Rows from block 5, named by matrix and row number. Each number is 128 + 32 x the weight over its row's rms, rounded and kept within 0 to 255. All counts start at 0. Numbers have three digits each. After the name is the row's rms in percent of the matrix's.
# convs2: project pointwise conv (model.blocks.5.convs.2.weight, 192x768x1), inputs 512-767
convs2.95 098:129171079133124139153156134205118126097113140109110143123094118132095111175132144172125076176090104144166089147186119098176178094091092170143126125118132117122131157098137103189134090134114140132157087104133153236125132156118096076121165128131108097087172083161173131101123178118114089090135103113088141099118084112107084086201134180168155096134106122183153181074121156114114080146149129108138114158171133113107125134140117122147197127120092211092131178119135119131176178098124102152134072141062098128102138134164108095195135139117130194094109101149156153084145141123161104117135120180157115061124169149146182140106101100145077062090111143112163127054143150081110135089118163169176130170135119127046154175152132213098078136083155127163157116177131127214151124102117114
convs2.96 101:102144110188127095133124170132097147117148172118148088153137152117120122156142150129144113156140114130110102169093167107064127127125145141081169144109123116127128117100138090156115098083110121156126187156081102076127110158133118089131101143136120129111139143131111138099068129149176198126117081161097135128117125106107081131129155118141101109143103168073071177113135178165090219099065169119175106131141132132100148123142139138067224171139128077235078137082137156110113157136101205138164110140115161123158110107159078144128158059119095100101161066112204141115115112119128117072113122127117171114155083117134078092164121102154170170124169147162119125176114147097139180170109108146151119042126099111169135133129109097081093242147162117085076111118119149074176123104099125
convs2.97 101:134123185102144125169140179139131114143109136118107184168096124141144071099113121158168108108135098074144131160105161138172156146137098132192182141158147137129141106131095151137161124159171119115117123154113034032083080123111189094151199136118118150137136152101138157192158064114110145119125140156111114104196139158144144143122138157145152176125123128027059136144151137073192189146174130154163151148158222078127137098124080158035102131113109165167142154137149137094148090166134163109204097135130142141144133108130139120106156191144147093106138133158139129141173168136135131107125129131099145093085115154148180128171111136128204148112129117102168143087150113190105163177144138154118179165108095134147096178140089175159126145119140105180141125170116124187133131112127125
convs2.98 100:130131110115113091113129154112133114148143164132117126141112153100168197148135122140117112203071113157089068169113117168073054157118111139168130131098147123128130130120077164129126193110143106108126164154106118129098110133112128098131071112131103065124138156105131114112141148126123157117145091139142172120102085166144103138153116112105153095125110133154098168128087146052159135135079121129182093105133083178101117107109050102200186120103132166173222131109147162156124146145112087085159107126120108124155135148110145115150143121078128071151100132110161111097154109133123166133093119209153102130086121130153109167139106100090179097134103100189137101154116111140146108122104132138122066069149153034146198082104194132183189071103090135147130131118117105126117120096162127
convs2.99 106:130157146137146128108108088141081145120154111112157115107118157115156150145154134036112127125164126133098146146196102132149103138122100176027158125127104155094157131103135163114127167203132149142142136176170115206136152099090134131133182088136209119136135133132141163101141179086149135119156112144111102130187021117066074092082125164168098155090144137124062107111147134134124103120147114105155191137174089117123135125127208137099158154079118117147127129167112108126154211154099112147169095111154145144114152125100138109090151101090179116134134077144130156109202129117148109140118139129106119151147105157133140185090105087099137159155118163127064128086130186145114077094145149165135111146140137147138177115123089197140138153085137124150114189029136147059144103100100176
convs2.100 097:161141091105138141098105139174100163087139094139133126140163158149134102126146086131150112118154144119200099112137113153137123141153144105131134120152117121179127125157135080155151089120139136165118103116114089195159151125127091116148185159129125116190131147091101145161124097190161084144197148143138166152110160166091184087167094107067058123130110110069183162124099151168120136122052133165131084115103133137127135094104043121141153138164137066180130097171115124172105209149147189070161082152170140136127138168108170153068135140122102073133148088143118135153112131107163131117103099121169156168136103117163111067133110126215064161109173134145125116129126131129110111148136123092082158167155123117097114116122148079147112114140167151157162106186097110045059147140125137
convs2.101 098:134097129127120158136170153118162126101152195132148211074183138134137051111120107078148146075125253127123175122121128120160133142146127121099163122137114124120122152131112132117147171160121116112140192118131105180133153119127135107168165142154109128126100092131122142121119133109192083099158103120155088140101060118134131117210116125185145137120125123134095094133123095140129061132142144138154149104144153135157116135131130138075156126095127163125150092095177134097138210120155127166109152111099163116122147129114095094115121064148156179126106152088123109132153160125101144138120113129074160089056115122146140044155155134173128161126151114157112143157100112151172138130122120084094168049161159128101128114136110127119143173149141090086124088216084190106122141077205071
convs2.102 098:110123160142111177100097156147097125157120120149164134124120081120149094141128084161129133074114082139129161110077099128109150148139115165156138135143130131115136103069126092147141117106162158154100178146120124109140101104115102149094217133145114060142072115108136129109110163176190151181141147128105091092117047107074084104182139074133058123155115093130108160075168114153121134083126122112085111094165084132102160138101099126162036122121098211114077146123107148113098120150172171112157089136079115074102135151095141145100152086113155090163146119147154123182136183115143139136130121125146130173134101101115082191108149105056181115127136163144207077104109117079082071094150112130135079187101114172113137114131132153096124211136111131126108090104138146121114133176129138
convs2.103 098:144160148128146083140101079069089198086110040135130079148136130132126167134133137187135081121134050135113202090105080128120151167144133146127148106133109128166145125149168159101126119161117092141138093152070129101121138117122181122167092160167109138136096100139134116116152000098112143148106143116149115110147125161171111104135193163100168106097043103064180097084124138047091146091124173180142118129088168107102140128150152047190000119134133104113093121097130117152100194118130155156072159173143158143112108110125150105056143127115134128180149096112118184103058092129099128170139126117142156099064138089107158172134154114159095114119156156125134132186124100091086158122113146113165058159086104191135180151102185052130138142147132137173113164059114141088176120082152127
convs2.104 100:142141158120124175118163139123103121109174131123105183142120095121182163119124162089136113134126133094155087133126127091190117076097130102197193097128152160155169117165120129167148153121145126123090117166102105163116067089101114097118126110158128190148080107077089116151137102085194167115042129059088118105145173115169108139212129136135159114084094117085119121133152103102109141116164147142213136139118127133097110127148132093132057119091087134156139068140097127088093092184121191124155124129126119140128099140093105104057141145119105098155106156189146163125094180106151111121136147178126151155034180107121120183138108141131168116181106134088133119077131158142088068202156125159175070042130097136112073069146106137156210136103102153160132023188152144145180142200148146
convs2.105 107:126124099174134077177146164164151159150126148161163129135099169141144099130096153192113159096130149125124101122099129155101144182136122148143102122117107120120105126143185109063135057126128123155102127116096129156159167122154153106111202070118148151142129151134126115113153118186113140151187193071153110112141180170123150168124077102107129137143154104129076128072129149090129144139155141163127122111102090170147124134164192167090059131087151141124131133101160096147096098124133115143134164085090118120124137138152138098139137165097175148101147082124057074116112102150140174121123133151095135112131131181138129121097160102073168134171143149123220122111085131213120153156125132131116189152165063102119139145133000141108102091123146079121100105165113185107105172220119117
convs2.106 098:142138077151173143179115125095107092105115148149082140172144150115066132089134132113126127161146087106127023121069088136145103109106151154146095130141114110106114134150095167158144124129152113095138189070165119241092144117116152146162110137127154160133081159142089132163168158135214092136085144104147123132117115105151125094144109137098136131075131148145119113074156146080121127144190111127107179131139185195099130131165123107083068125145156124215193188121153122131134162149181073126157142125148135140151134161118141176102081128121077136122102122110103112116162051130071132126165093178153177155106162087091160130136133132141165119116130149097091119107114117138083127106118091129108164173184087085148145131152111132162120209155132148132076125187138133197134130171118139
convs2.107 104:105078098079144073140164180080165135087146067135135144107116095131143167135126121103098104156111141120107056149150149130218121162104102158053106111122152147151111140197142176171120141153158111213119181106097110094151161178126109080098214140150166155090095112147066113151104074144143148174070119109153094090148148190114207059121125126071104084099111070150079086102131114154108183149113126122127093130110169136124132131162071118195187107129164090105125117122078151105109095131087163096109115158163123101119081060125157148143129112167176148077173164135148141102193126119086155157165066091084119129152117095122081121179167130124095094145162108118120119148128124137107080129103145126171012034130102088118151094137110157114129136135174110128133106142127127182104123125177153
convs2.108 101:110097120112119159142141128160110094178088209116149125138189120095118085107108112070113138170191069130101119161192135100054124140167142085162120148157130130145148147086085132132136105132106120134135156111138120188085105160131078177103047200155075147087175156099160149112110172099148159064138112099142102091122161126134125077070176129096070141135108157128146119141125119122157119103079133100109102131135154127110106147090113182129116102155144169159139092137142156134117135137122083139188151098138142121141159126083109134180111141119156121131148172096100146147092101116105144243076096098133158113128108113121042049093101138142137141127126131101069102176090098099115201092105150116140153255142141069104054101133143162220099113140136174168102143126096154138145141131125116
convs2.109 105:159152114130112189130127177097148087162108143134134122132123132123137146133128156093137102089093102128134236094100156093147142121116149070116120140114152159167105176160127104114133099121128122128143159090135136116130143089126067089143074192153070130070111109156159124154084129092053153077141144161099143105133095158125120097090100141147086106144138134179103129115119081053104173157067117122141140129157133114112124158119126094085140143144047055162143071100167102093147034089109102103126103107154092127164145097146117129220106173174137190129150097126109115095089137134136085163154148179070091105132185140113193148068153138128173101103131125125113110178096099140119140141099181145096156152114158098117139124139099095170156023105104124131146226115122071150118089114078125
convs2.110 102:121153103158112208156097194158112137138111089139108000080134185147131178128127124175122114146092084113118103192171141150182107144109105063081137161123113141125156117130086108103130152151148112142129112101109159084124085116151167123156097138142123151163165129084145139133137122138000122161098102194107118162115074159117186112104094109139157140197126134061133150145124192134118159138055118125106100132113147119131120139125073114183106122078136098122148131163139139102118153132129213093116110099160127108125099025162108171034146105121120146136149176121159094135195088115077119000150146150047132157119103087105146113101107126136106138138118114103122116123074134119115168181168113153073068122084121135115094137139131170104146094154120134124168150152126094132106160086118164
convs2.111 106:133123127169090076205122063068139121084109110134161125124094074095120114144127153089122129159161033150111141085140116112151127114131110145137124107133155130116114155114149175142120199152137130121125169151094104123132101117097109143167160110140142092148200120108168111120069174148088141115067153143102129134136130152167122135119179056102134129134102133033142160111136162101151141125083135125123153159117160117146113096119149127132114126138164074146199148178143091147122113138120153147098101090097136128174089113108142113180128200134175103170074149150112170143118165144165130130153160151145117135176151139109186087220135159125197140115113148135160127039113126134139091100118090153119141104105181064162117111129163160060090089162125118197120141066131150197145104190179134
convs2.112 098:137133111129093143098100157059166172164123137129113107116163183152141052056132097165126159182162175106104193154095134139136140083147146088126113105138113125145140117145125132149112122097108130085126151180124053117155128129120070180166104103119138095099110091102127180119132255111126078098124149094130070119127156099130129108102125171126162136098144110113142175151166121108146200126137099106192166155140124198104128144087160103145123143105147181136162089090178133147093109139148090144086181123129113151110122153122149109186150062135057160130094187109067134135141177163119112124136124145106130183113160113123154168095147128145162113158139118122074124196126160117171182091127132111129147205129125132092141055118114184122140036136144127139170111108096140154030141154094101
convs2.113 098:140139107157124138108079188168142120133151177100069151089141117131132111089156168124123156113123163147122148071072121149156165176139148128100034134110180137126131136131093194126120153121123079114135166154159108161097100151117124144093119138115114144159149131161161094115141255094133107156078124110167167155081150126097181093167182136182085134122117150161068126167152166129127151162135105104114166145152133121112107126120169118077089128109129077144122122177170089108139124156138110074090137095133168146103103090144137123196126131061139124130086104130177102139095049160121146180123124117138118140143204168148104132171127154153089140129094145149173113196097104149130132182142064127139157142117165128136162068132129133077067103150140133119145111117109140060063117080122134
convs2.114 104:114088097124111120119098109111111126193090174114149154130156069111118096147115145190115120118128176149093193116096113111110158084134147168047164130178165136121163139142153147135132097139119130149121135106099189100127150127128102221166105139124122109122111112093152155126097149151177147120086193140098075149126135147121198110131120194152069114122094103154059124144128147100107160146095124163085122136114087145142099139104139107134116138119153153153127125181149147137100105087101114143082128099117119142144101117112173142155114167168122088147077080157136138149141162155124111081164129091175108128160157069141167168255093153082077093097124108085081082154071122135129124154149119140107127100103155128136109126126120089179108161124083120141191094133116095201125097098214149
convs2.115 096:151137119119129168139135108126157123150117076099140075104126103099130206157182150146105093136172142108103137112169140124241134112112103113117139141117140140129112154137143119106129207193115147123155172133129176166089145126112126184072176153155121168109131132113121144079109199135177149093206111062117130155157048129177147155125143103078121132161105110145167122064164167016159060154138104097128116124141072107124175141119131148153131142135138075073102158141107120115179162147126140064148134145175134133130146175120158051173095100156119140091112085121103114149129117147114128181168149125144112110123147133131144143073123146133195172087142142100141138144164142106153113098147133165107174122147061096167153170156115093110083212117104071104150129104055123080172149096105122
convs2.116 097:108112116109118084097131133067108150138132160136132193148174131147152126151143106105175096152122177144199086135113106140079103092165124140153121079132128134091095129177091070150122154127154096138130203106116135189145116122113054143194150150111137131109149127151146104104119067131154137136124174123165128123121160189098079136189101095104082120114161097034125139135128139238128189152100153123142095149115209132104112133143147175185167104170144117114166101135163133116149161143124121100147137150158116113066134151132170169176135088098117097101106139151163175084160123133117132123126089088166160114098153004139127120161153126159120160129190087166117137206057149225155111191126147127130058124166120124102111115116052161187101195105153155071076210116121159207125138165095113
convs2.117 098:092115089138117179085151083123102118160104090127125088160123159167136113148134154199123162156127133096115133185183104165038189093138138155127127111138109094093138098100109135163116110142139139184148126177135140128128134134080170157158097140128108136135108185125145137129115139172111092124128129240098102186145092140078114152148152141109163115083102136170072147128131152115111134118107118113067095106097132052134150101125136091085126123138171139160119155148137112159119112112150139156171085101104086140073151140144128134168167171085095070134128110187130110149126127100092118086090151127174103132198072098132169176070105130128125148169121115146183161146153148074151121069163112092088132206105193097151211160128187201177075123142097144134130147079135116130138117164085120
convs2.118 101:161131075144144133151137128142156085175157136136175090085139110128110138107108127139137138102077123133125163128024112117119171217138112127115131134119103129160098122110117130111124129132162130076141204125148096139072111166112156155109188140129142142135101099138063184115119119115119181128166100188135158104134171115092136120199089074097125144113153107117104103131117093212136154162180099085155168133104162105146128115152068139094151159153091138117151151089134112108154178148146120138180164102152130117103139148131148144088169101140172126114110153138150160129091175162189129148106131141063106176068132098144142110134145115108116114118156156122117109170079120130155099108141142111090135183151114115158093090111183152068166229144125156083107050074095172155132149073155126
convs2.119 100:097164142092115220169124125137104109152142095122085092073085105115115180068124137130118136078178080164095071133102078135165033084155126134132105118112116129153137099176103130109130068160110118120128146120111112091098098130129069135105076104122122114089085117156079155124130158163142181133120101192097130144124084164107127155140108165199138146120172170124118107110156124084128133112111125126092099142133045044116148158133147105242168120159171147069062105160102129112111059100167131143145133146005157120116131120143134183111110095087100137127112166097117117093129103137093110073106112178108111124121089169134122126119111131141079109093105101137051122118119099197102062115129143136105175082134190054169185113130163181125176180114063128092045116072135109139131113096146126
convs2.120 092:158140165139136144150145135166105135136144145124141130156154133150130073175096090171110096172174224090093081130203109120138166128128102132153110101147122131135126117164115176148144113173082111140117100102111155100139132144082154127109124168150090107117184124051138124169106143159146181137149111099079149126155142187046170104163093147102091107118116137163148139113146190109161103087128147146108099140143055150128095132142037131077106129158093193122159140118103127133104107101107131062152171153112110139145137118134175195095137171128121154166104141151120149150115159133162137077145129119115136108110059149137135148142091108162136165115115137123186141184196140176145110150116084121134164191137163141139112162161086116157119108135103128106164146139123145099180105166084137
convs2.121 096:092089179067129117098136096183109134152117079104127188071135174118086080090147167082105119142146136149119243131083144104148139139122107104085119093120131150143137126161124117100132100088123123142114194166098166058093150086126145200164074116122115160111130119110108138132103177145126035146137077145146092126113075125201117141182121098163119095098139140066132129076134167131097107158038103121127179114139162116102147129124149114105175135152133083090105140151100122087208158135096120142134074142111122113137135134180119098128134121194138151133163101088163185133106129127117119056162100088012188132090184117132096165110119108159120119140112150105111103129182152090155249080130136095075112123130101171119127158135131159190062115135148146099133092144137116151192077137131124
convs2.122 102:092103093113115161141091068149107160091102096158122098150162130153132242113138097154149107090099037133142173155124134101156159197145098137111129135133122120124132124146099066170135157148159152130130105109109168070151128120099083206098136140117141114151157159101083127153111075156156000183156150111113174114159150099063176141138114210120126124125120153166213136098108149129102176123144101133084089116112094076111113139126142111172069127186167148141131123161166092111138179129122086072131138143169122095150127139118165174081157077172167091168076072123093175129101104102184131207127123094121158128114141098101140110160151122094111114141144131141157127120225143165111126181122142112072117151126134045162204156125180121125150171186107134109140013139147148110150105155161133
convs2.123 101:115131136084148143096120060137146178081130138139112161144116139118153237116149129122135159073176110114090054156108128185104110098129144123093145089134117103128113150141141128146133125127081139093121209154144113207166167143121133187138130105121096167140125123212150125148132157137161055131104109102103151097134111118142145137131173107114081077134108030068102176064156151160091074117162158112134125145118099072115094135120170135193250110131123078128145099140091146117124208112137123093087129171118155142088113122123116114200134169120090085106112045081115083083090106112141125192173142120092190125135123165106157087103116103181116114158157122158088101117074137115098147103141133166076118138093142175059147077130107144128061195137109095147126155107039162069105113120091139
convs2.124 111:123165112129131098154134187072102122151127092152102115116128131089145166148135125116112127170144117147127077072150110129119133128133167166154148144206105129137151122134103116124117151131131128105132168205184139042147094146109144155172111171124081118100165147142138131192122124196203087115128131132104118135126132127073060218106183171061081132155104147191154113154145139112114133071144120125116142115101103118144099123162055138178064133105157147083168110128161154108107152130104081070095127116158133055145105150192155171126160104132121186174139148161115146111129103147133113171112080129174123134128100161132113176087139134104136151121158123162136109077122112115122137097110066142096113091141150115087167113123092126153124139129172110128142117189144104089158135152152125
convs2.125 103:133183141180127171196109103100098135105107147128125096136146166158103104165108124158136102171113138141111213114098165152087171133113118130140174152118139159156131107155188160158136132144085129153124072118102169129112136165159110116069133102139127118138152138112125121128135077108121172195118122156097153096101144091071138126069134126113041172160143108166092119190142111147081122098143117141097085153116153162136144129139117068180128158133161186186122150120115115127095194127091052130051077195050137106164141154152120131072129086114123068106145078082175149113128110129124161058134152090168079137169068086111115168147122095170140160130145112119119126150118148130115128135120127102116196105135123161144178073093125075061151050121133142143111083040169152123084102154116118
convs2.126 099:119131181042118123094071226149131113110115124118190151077143069147112161109123121138126148108112056132123084101137153077175069074103159059067140079095110141106114127086178123156139105138126112133104175098130146117123125092169089087157202110162138106118231132107119117132130132137069096148089129108093130147119184147126103116162171120131132126122120141089160139145091029111139148111118147139171129122149068114122127120126144158098116113153150124173161096079088143125135056149093119087100111165089152148157080132110132101103088066085110161122163118094060111166140096137134133125079128127149132118142045118114153072162136144162146147128107112096203114116148145087092079152118090120136053083120125121136070125146121086150118116154134114078196128151105217186059090087185116
convs2.127 092:122134138087139185087111082118123121099135144136089073148130208100151073154108121167104115067124119082092112114137149089146179113180091153157070126145104153106124103082055137229128098168103105126133127165153147117154111124131184134111052097095096105152119137118189129102106068139140187117100108207161108083133081091017081146113161151134109109133121126183103114133112097150160161127096162104118098119127128172173133094116080200121180135078152154151119120164131121133134111141121160201130096094064115162132151152088153084102184116131135186144119165139183119162151186087133100113119114121141136087202064191144166157148109138110152127090098102140098160168137149090186149143110086110211179198139222179084147123127056249083138177118102109155195110214134047105099132153145143
convs2.128 106:122144137168103105118109088124150159130138150126116166197086140106119218135146116151126127098144093161071164215114156124177148106099140130099058137130140113167105130148149148178123190149105115100140115130137159156115134119131169073142167096147151153145097126151116113129121109153150164121091131095118125107152141110190137255129147220046149102154103105136126114000143131113108094129193130169136099157097149088103130134114158127202175140184058177126151141196102118099163089140156074154106105150143100151095124215117137156175119182130093064132141079135090135143140090148110112146100116131180097123156037078158132193143123101128159162107111085157141137146083152153101123121133134188073123079149178195119180128135114204074148117164138111177164095140151041079150138103118117
convs2.129 101:133154149167135185224127230085088131160150132120076162174105112108170187119136181099114119158083105129134078191176181113099152103095100121140192121116125135135134118143179059134128080106123098119107138176077115131134130114127130102178141137123113135123105151085121126137124168158163255101164130167144116177112110185152124201059143118176132152134126084147188102118108116084159136106149105107194180122144037138141153144134173134146147118144101056150087094160118125147099069142130142159126133117187121177176147100126109093168119176121119104119148075100178120114099121128125165126140130107109110124113144080113079140131142147099083136097129123077100149023133111183117117156109137140170098066096072152139139133134166176126146137122164151113114015119147046160169161133152147
convs2.130 105:145144164140097151128114074068135114168150111149062110113110142150098077120123100197121109072108154135124052181173147095122151140129127112108103145089155128122130092150110112097122133169144097130122066066106167116108145110125139090092129105159114103142151093170173109100100064101068090139171134156125159157140066098142123087106145072215092096156113120158111106120132131195137143120140140108067032089141108169126145117127174129146097109101146115135085163133126123118115137142139107201032106117146106089096126080151150123124147108129122172148151159126000126147046081145134126070085110085025152124154070147149165139101110110204071148117163133096168175177182142140111111103146116124121119196084198165109133141142111112097113093137161105157131177104129045094095131130131117
convs2.131 104:125135174086120143111112165088123164184123114124081037138129111127140127152123139157120136144154179149122107139086133091120148134143135137120081128080142128101150109140124129065139130150143093093131158125136165119145084111128105118151177172109150102151072127182096148130137119096071127108106130143188119132121182151137110138080103206210148141132143144121107136131093093090139139119099127099116112138135190078083123132152092103184035141121098011112138124101137114133115170106182103159187125121181137111117162168129140125173130144158134140168086128150130137140090133128163106209104099132132136176108118187094106091086067142134149105181145066139102136171073158145147151125150071125112129237163114189078110129134184093125065131144133090135129113123142072111133115156077161
convs2.132 100:106134156175122176125108165112147204116111120132142091135149102139107041126154138093113116153075135128124147109117119119096095154136116146107188109139152158142124124117172126075154160112145122174113151127163119098065093138141083106135094109128147131120113111080092113188200152090157083155108108144128101141094173139125112163100124093125118146109173123177227123147162138067121162115079122170164112122163142120123109139120184128076073131175135159159153135095073114124120129187118230078111154093081115138104121120115118055126108107133123198140147146119117126098164112134159088066113119182074134124149137137120101146135118161155086128131099134173148129081129124126133095121097093140167158165144131105144096180123173086111180077148174110147131087163136182186105131144114131
convs2.133 102:135126162063140120144119086156090124135140097132229154168153140149116128110089147161129122207097178153140016034082149117108115160121182147145137128129095126131130104117132163135146116096091107141126173125116096138187112181152160148089132170128105119140086122069142179118141108195193156128129155183180109152118170125089108125165128148057151115101148176113156156147125172153115150129133127130105161131134173133144161127138112152202134113116100142061108107099139115131120152135116113093184092118196132130156144101162130058102153162167181068104141202130136128136122142120087096096109132059094119145111097133128057108119119148061121100169062155132123135077051170135116163067136124143110067153148099111119083183116051187190089069099136127134131169070154139155150130126108176
convs2.134 104:115121157110126139142119187128176149144108115123127128113128106121149133160149182178119128114068068115088105119024134141185122169124145125110191111154130116129117140134164161118155115125155121111097177124131131228147163139142161146121165167113136128142161101170142175179134090029151109099114103113076105134137128095033174078107181118188105167069115116114181135102145096128133087153122116128106164146144137144054132125111159162104181106084072094146103146118110110176133123108144160110148075134104107127154141100140127147255080166160102104101123105172138077140107141148112143150218154101149060132083170165131149153111151119144137079101121164133115140124102141197110138060089146123221172105117107117114110094149061144178085083126100094144162164110107070085120157114144135
convs2.135 099:151093131141157126192108106109105073128117131115128138050131177117096177115140130156130144101085101143137097065098120126114158124142130099153126162123147136139131107136120146130132147116102123134122060127186130216139170172141173099090231136150129107138196128135128114128099242123076123101116133117129117109144088166074110109172166114119071113100098139125155152065156185096121154095019140136155118092135104085115184114114131173111240122144098120097156134115103167129106069128107138114199093137200126143146123135122165217159107148149137080149142140108129164133075139134147131174064148048136147173146148101085073068131110117139115144128092086133141130080114184123098167197140146123115182197096157040114095097119115182112127159175101129126147150144136115097111117150107174
convs2.136 099:139117106148126151121072094126124118110106123109112089166116155134116139122115142179143097182087074138117194086088130093097162101114122086163159116114105115103127121150103235124137119141073155094125121079115118124132141130132170108122123115145103142113151154162113125138099099106113119141130144097143150177103130108237164101189145181127154123125143173134124133125129192099158171123164143118150121130136116199091117133141165203161225132082130115073088103119138126111157084093100136108121089105053136135095154149155159114200134189149100136098102131163103131146056119162135120117175100155173094126111077120112071059116118125101179064146106154085106120158190149101083111186105169100162112157108114075137153123108112000151156038125147122158128084073122087109075162140124150
convs2.137 095:112121117094096157115081125117132094091139147111116066089130090125130058099161100110137140120150083128122084149142140118090107099097163117127134112144127142088136137094070168137158112141128127158113185121166115054136135163114069174095161191140143118114113117132143090138144153165070103070069154107121103133146125107169127074164058131220158146115105098159140161113192097120151149117162159104140124128146190185106135152156157158106150121176094165176014115146101132127157181153100132096184122110145161120170187115156103175127084086133188078091129214104143122105180092159129144157117128168138120119072114166132077116072119135139184121125089146103137112248083136094098113171145117115114120170114126134107147169122098114187156103085143112140201181116102121148125132096122102
convs2.138 105:121105140070116129127161125109135104154149114126190109133096062122131082107131099049111127154156161137156085083027136137111147140134077128093060136124109105139107133160082104107132132088135124183085174168107097160171190116113209156193121136110106153147131117130134173143127086134124105092170110187115102139152113180175108173149125103104144133157106123107103156135117069249115137152119182111095054134147136088130125135158100090114125153131141152087144162161120148066153170073116084104115123156168145143229134097137123125136125148157107133125108151166147104172117184095201106086166158078093145164133109141113121065149139147219162176153169133094121134134091156200194118100144103165160175142117128136076153164152165162072141131130135129157154077164146120086137139104153129
convs2.139 103:139145165157139112067162112085186204129150170100115052153198132129151035108125122171124145170111156125150077127187125143131076178123116170124159131138139127114100127110153160129108129122090143096129057118059118090118095111106112205148115152109118136141106158180155122131128059072065161127146140085100150084163123152022104151136134135152097163132134107121210086153100123117123113120187149092107130141137109177152119080109115106159052104204145196100136206108158151173138174120156163112109119103113119130045099081109127087080127133075171115136109197109120079101137132146094139125106083116170099120110113126163071027160150119083073158161120122099158127199201152095237099118145097128227087141131128114100050099113089099172146093097134116131089062070131212189139151128172147
convs2.140 101:150146134152104101105142143087115159209115183138128118053109105084133241129100156055154097149090153117094131030076112132154108152138137126167106155142113109124127127131144095085199095120111119149108239102146189122199146139104149204155071161115123093110202120150062124104156174109154107104139131167174103077158203152171122147092122161214082109134100133200040126141139164091128068145126137103154116131152190174168124146135098110108135105149181122098125074143149111121101088134163082161133178090084112140096171162160102156124110097182168119125129115140194116132145115108143153159128137129218106161041124158126152098115136153123161126146145136158108104024115106185132153069149137150134118140128154133134156134159132125095180145160109118105125161173143150146137120164126152
convs2.141 101:139115122141152077148146104145148114122125180134080082127135143155151110098131091171131095189112108125152111164102117097045101175154115136182156130142127121161138088157139079145113155121141119171116094133122081189136117132128082123120139112092114162119132116093133148150182108119053147206119143155147141104156111145105194169183142118173084141160192140182172123180112124143152145131094103183112155130119145135161125132093083122117227100168118110184146109126107123155124195142123144124102152120087090125200114098160121140118157059110197177149135128110162140132177132139107117103139138138022100165127138136118136124149119138121021093146124131136112126128109125151132102115170120099120086145143130136164177155117084109073172128102148131140158093125163131056051120198143156
convs2.142 101:172133139120159112145122037111105153168125092136139126108131099085167118120153138115118101116100153181146136142114070128143109116117122147125106097090116151117136134125168117145137192115131139161140161173092109076125153136142128043083212116114141097157116112093138140113116216117200120141138124156129148126150154089131141123143226090121098130126110102103083134138078120236082155144162102124142137119129140144127149137139160119071175145100100128120121148115074096160095102148139136040084145130123149123105108155111120075181117136128096114113122134150145085134114135118155148138126087115125107117133100148129106128166088089136095132121085132137118143165073099130087121191111113143093174078105062182118146148124133144112112173127139144091077113102123135163181095115134107
convs2.143 101:150124145149140183225109106093141140148111110112115145122105130187099106092123132098116086144138068103082206094130149114127126168114109126100162118142124109082138104102116111130123134128124144117129219191150104201085149140113133093103119120100103148110062114121138110120142171139188151107161131134169158158155040153109217119184106092157105102116140111159157143148132092189140131132200103113105099155136099127135150157155130144137132172141093103182074153147145146138126167125131112160149142112143136161151086089182143141114112115122158098093133095154185144131090153091128104140129123137160155157122115187114133058114092146124136129120113142100114147168238134213080167116103148185067213095121192136145154143116131146187108136210130180123130120089138089125167104116163119
convs2.144 101:121126085125155062140103077139037113141131132115130000102120100141122153101148143088139111136157081117119178092036107094089085090132122187100136129161125124133129151121099108120134127148132118137134178101133100159125110111097113178084128137110180151129057120142110138145111117157182103130118089114123110159159144075069069109084146151195149097147135187142119141171145125108112099139123112105112186122144132103092119166154137204138137129156158104089135115083165127122149141151126089107099189131093135141124143080132114051125099096143110112143132120134123129101120110144111128099116098140166118110076129190113168150128085110120174149094134079112129118050115181142101119159133115176068142206085150117123116142114080070109123235156101126158146099143134192082102114157056138
convs2.145 100:122164111136168161137114142072153126090156087158117192074154160129111222102143132138110151147132053140133121127144114096160211127109129145128120096118109131101126149126120067110127045143146097123154120135161153097097152100136162127120012149126189098162129158121120135119140006154094141160120143107147149096135070088103167181177121140115140108149140148098095147183140097078109103131165134155102113127126083126133132150134063164091080136157134110112119078145138141134143093153147100106177123147060157151171107082166175095097145138157110073148128158125119147123183099107094161146121135155165098119128071109093092190106130100116155175124124138140176169163140141113199133119118103143192086167104127190090138074128176107119115103145115153086158144111136142098116138093098144
convs2.146 094:106146168088120114101113176102106122096116164149121139187134133133113124114112169132118140109097129165172047167192115121163091115114119086146174131133147117126136113097147035152126064180127129150120152077160114147171125047127141120156103115135170145141068129150166082150145152137194107180175138198141119161153200138065134147157081169140122132173118105089110187117095102159135136083183154152133115136082090183121143122146124115120065144167130135153126150113085125160074086194162143172075139107195127142114105115095114116148132150132128148129131112146213134058226077095156182186116137211135149139099059163119126061093105138112114126149128087134170131113096145124073122109133141109147090154105118120160142135136133161130137094129115145130156015125137149173114158155139140
convs2.147 100:151127158092127130108140104063123108145149148118150109140111146133088135128085116066177125118112159123130092056114135131146192136121124162066109125131115100087149119133076169158132143180088118121137133074155089076146070133102107082041125104128117115161169142078146119076152142173180173100130092219108141149168212138138205119132118122069137098112118146174160146172167165250095147114129123080133141134135177163126094133122125129157136145154096165177217109218053143073156206115115087151144166186193193147126134133102093115137094164150132146115104073100103139154059131137120148088155152123093123122149126101128160153153083105132204125098067087130158084187161141165144098087117078170083138086135129115174052109110158152114173130155128136135145127110164128198113135098108145
convs2.148 102:114154161135137089094132182058161119122159093112185144090105116111120130138110168124127123108139118147113102046146094149070152141149143073128080129123130113115122096154143125115131131102109130159111086049124168091100186178161183182149147102112110093144190115144166145118174076129234116133149112133111134070115081134128154134122148103171192099167109132113119138121110140109101133142116123120099094154141058114131137152118110089147000096101153252175119116211135120170078152099124127113147132164102133122095130140149135158046128142116106110137125125096092153109129123129083164160143109170154130141068168094133094140204114096101201130108132084133126138197140133133236124094135100171005114155159134123151127122130109106150118038167063130145121140108150160155122131082175163
convs2.149 099:155151146141116197127105058194126131152144073156147037116154128123123150135110120128141184111111054139080078210070137175080103160162149071115093109095112110146138126083107091100137111129137150145145132107085029134131134149116164178120079130143149110136084136191122113108160115106078153153146129135176127131151158112131107141150129113114099122163124109111079126116139168098096082110092135148067128127174085071161089106117163141137060127095132102087139150119157133114088089094136115114195141117066118110155110073164167072131141100134141068112158185117148110110118123152078159007155135114101160084082138066113127119154156118142136115166164142119136082023121152069163180117134108096083093130156118050130138157096128098141184201122148105139103098077115118173127128080160103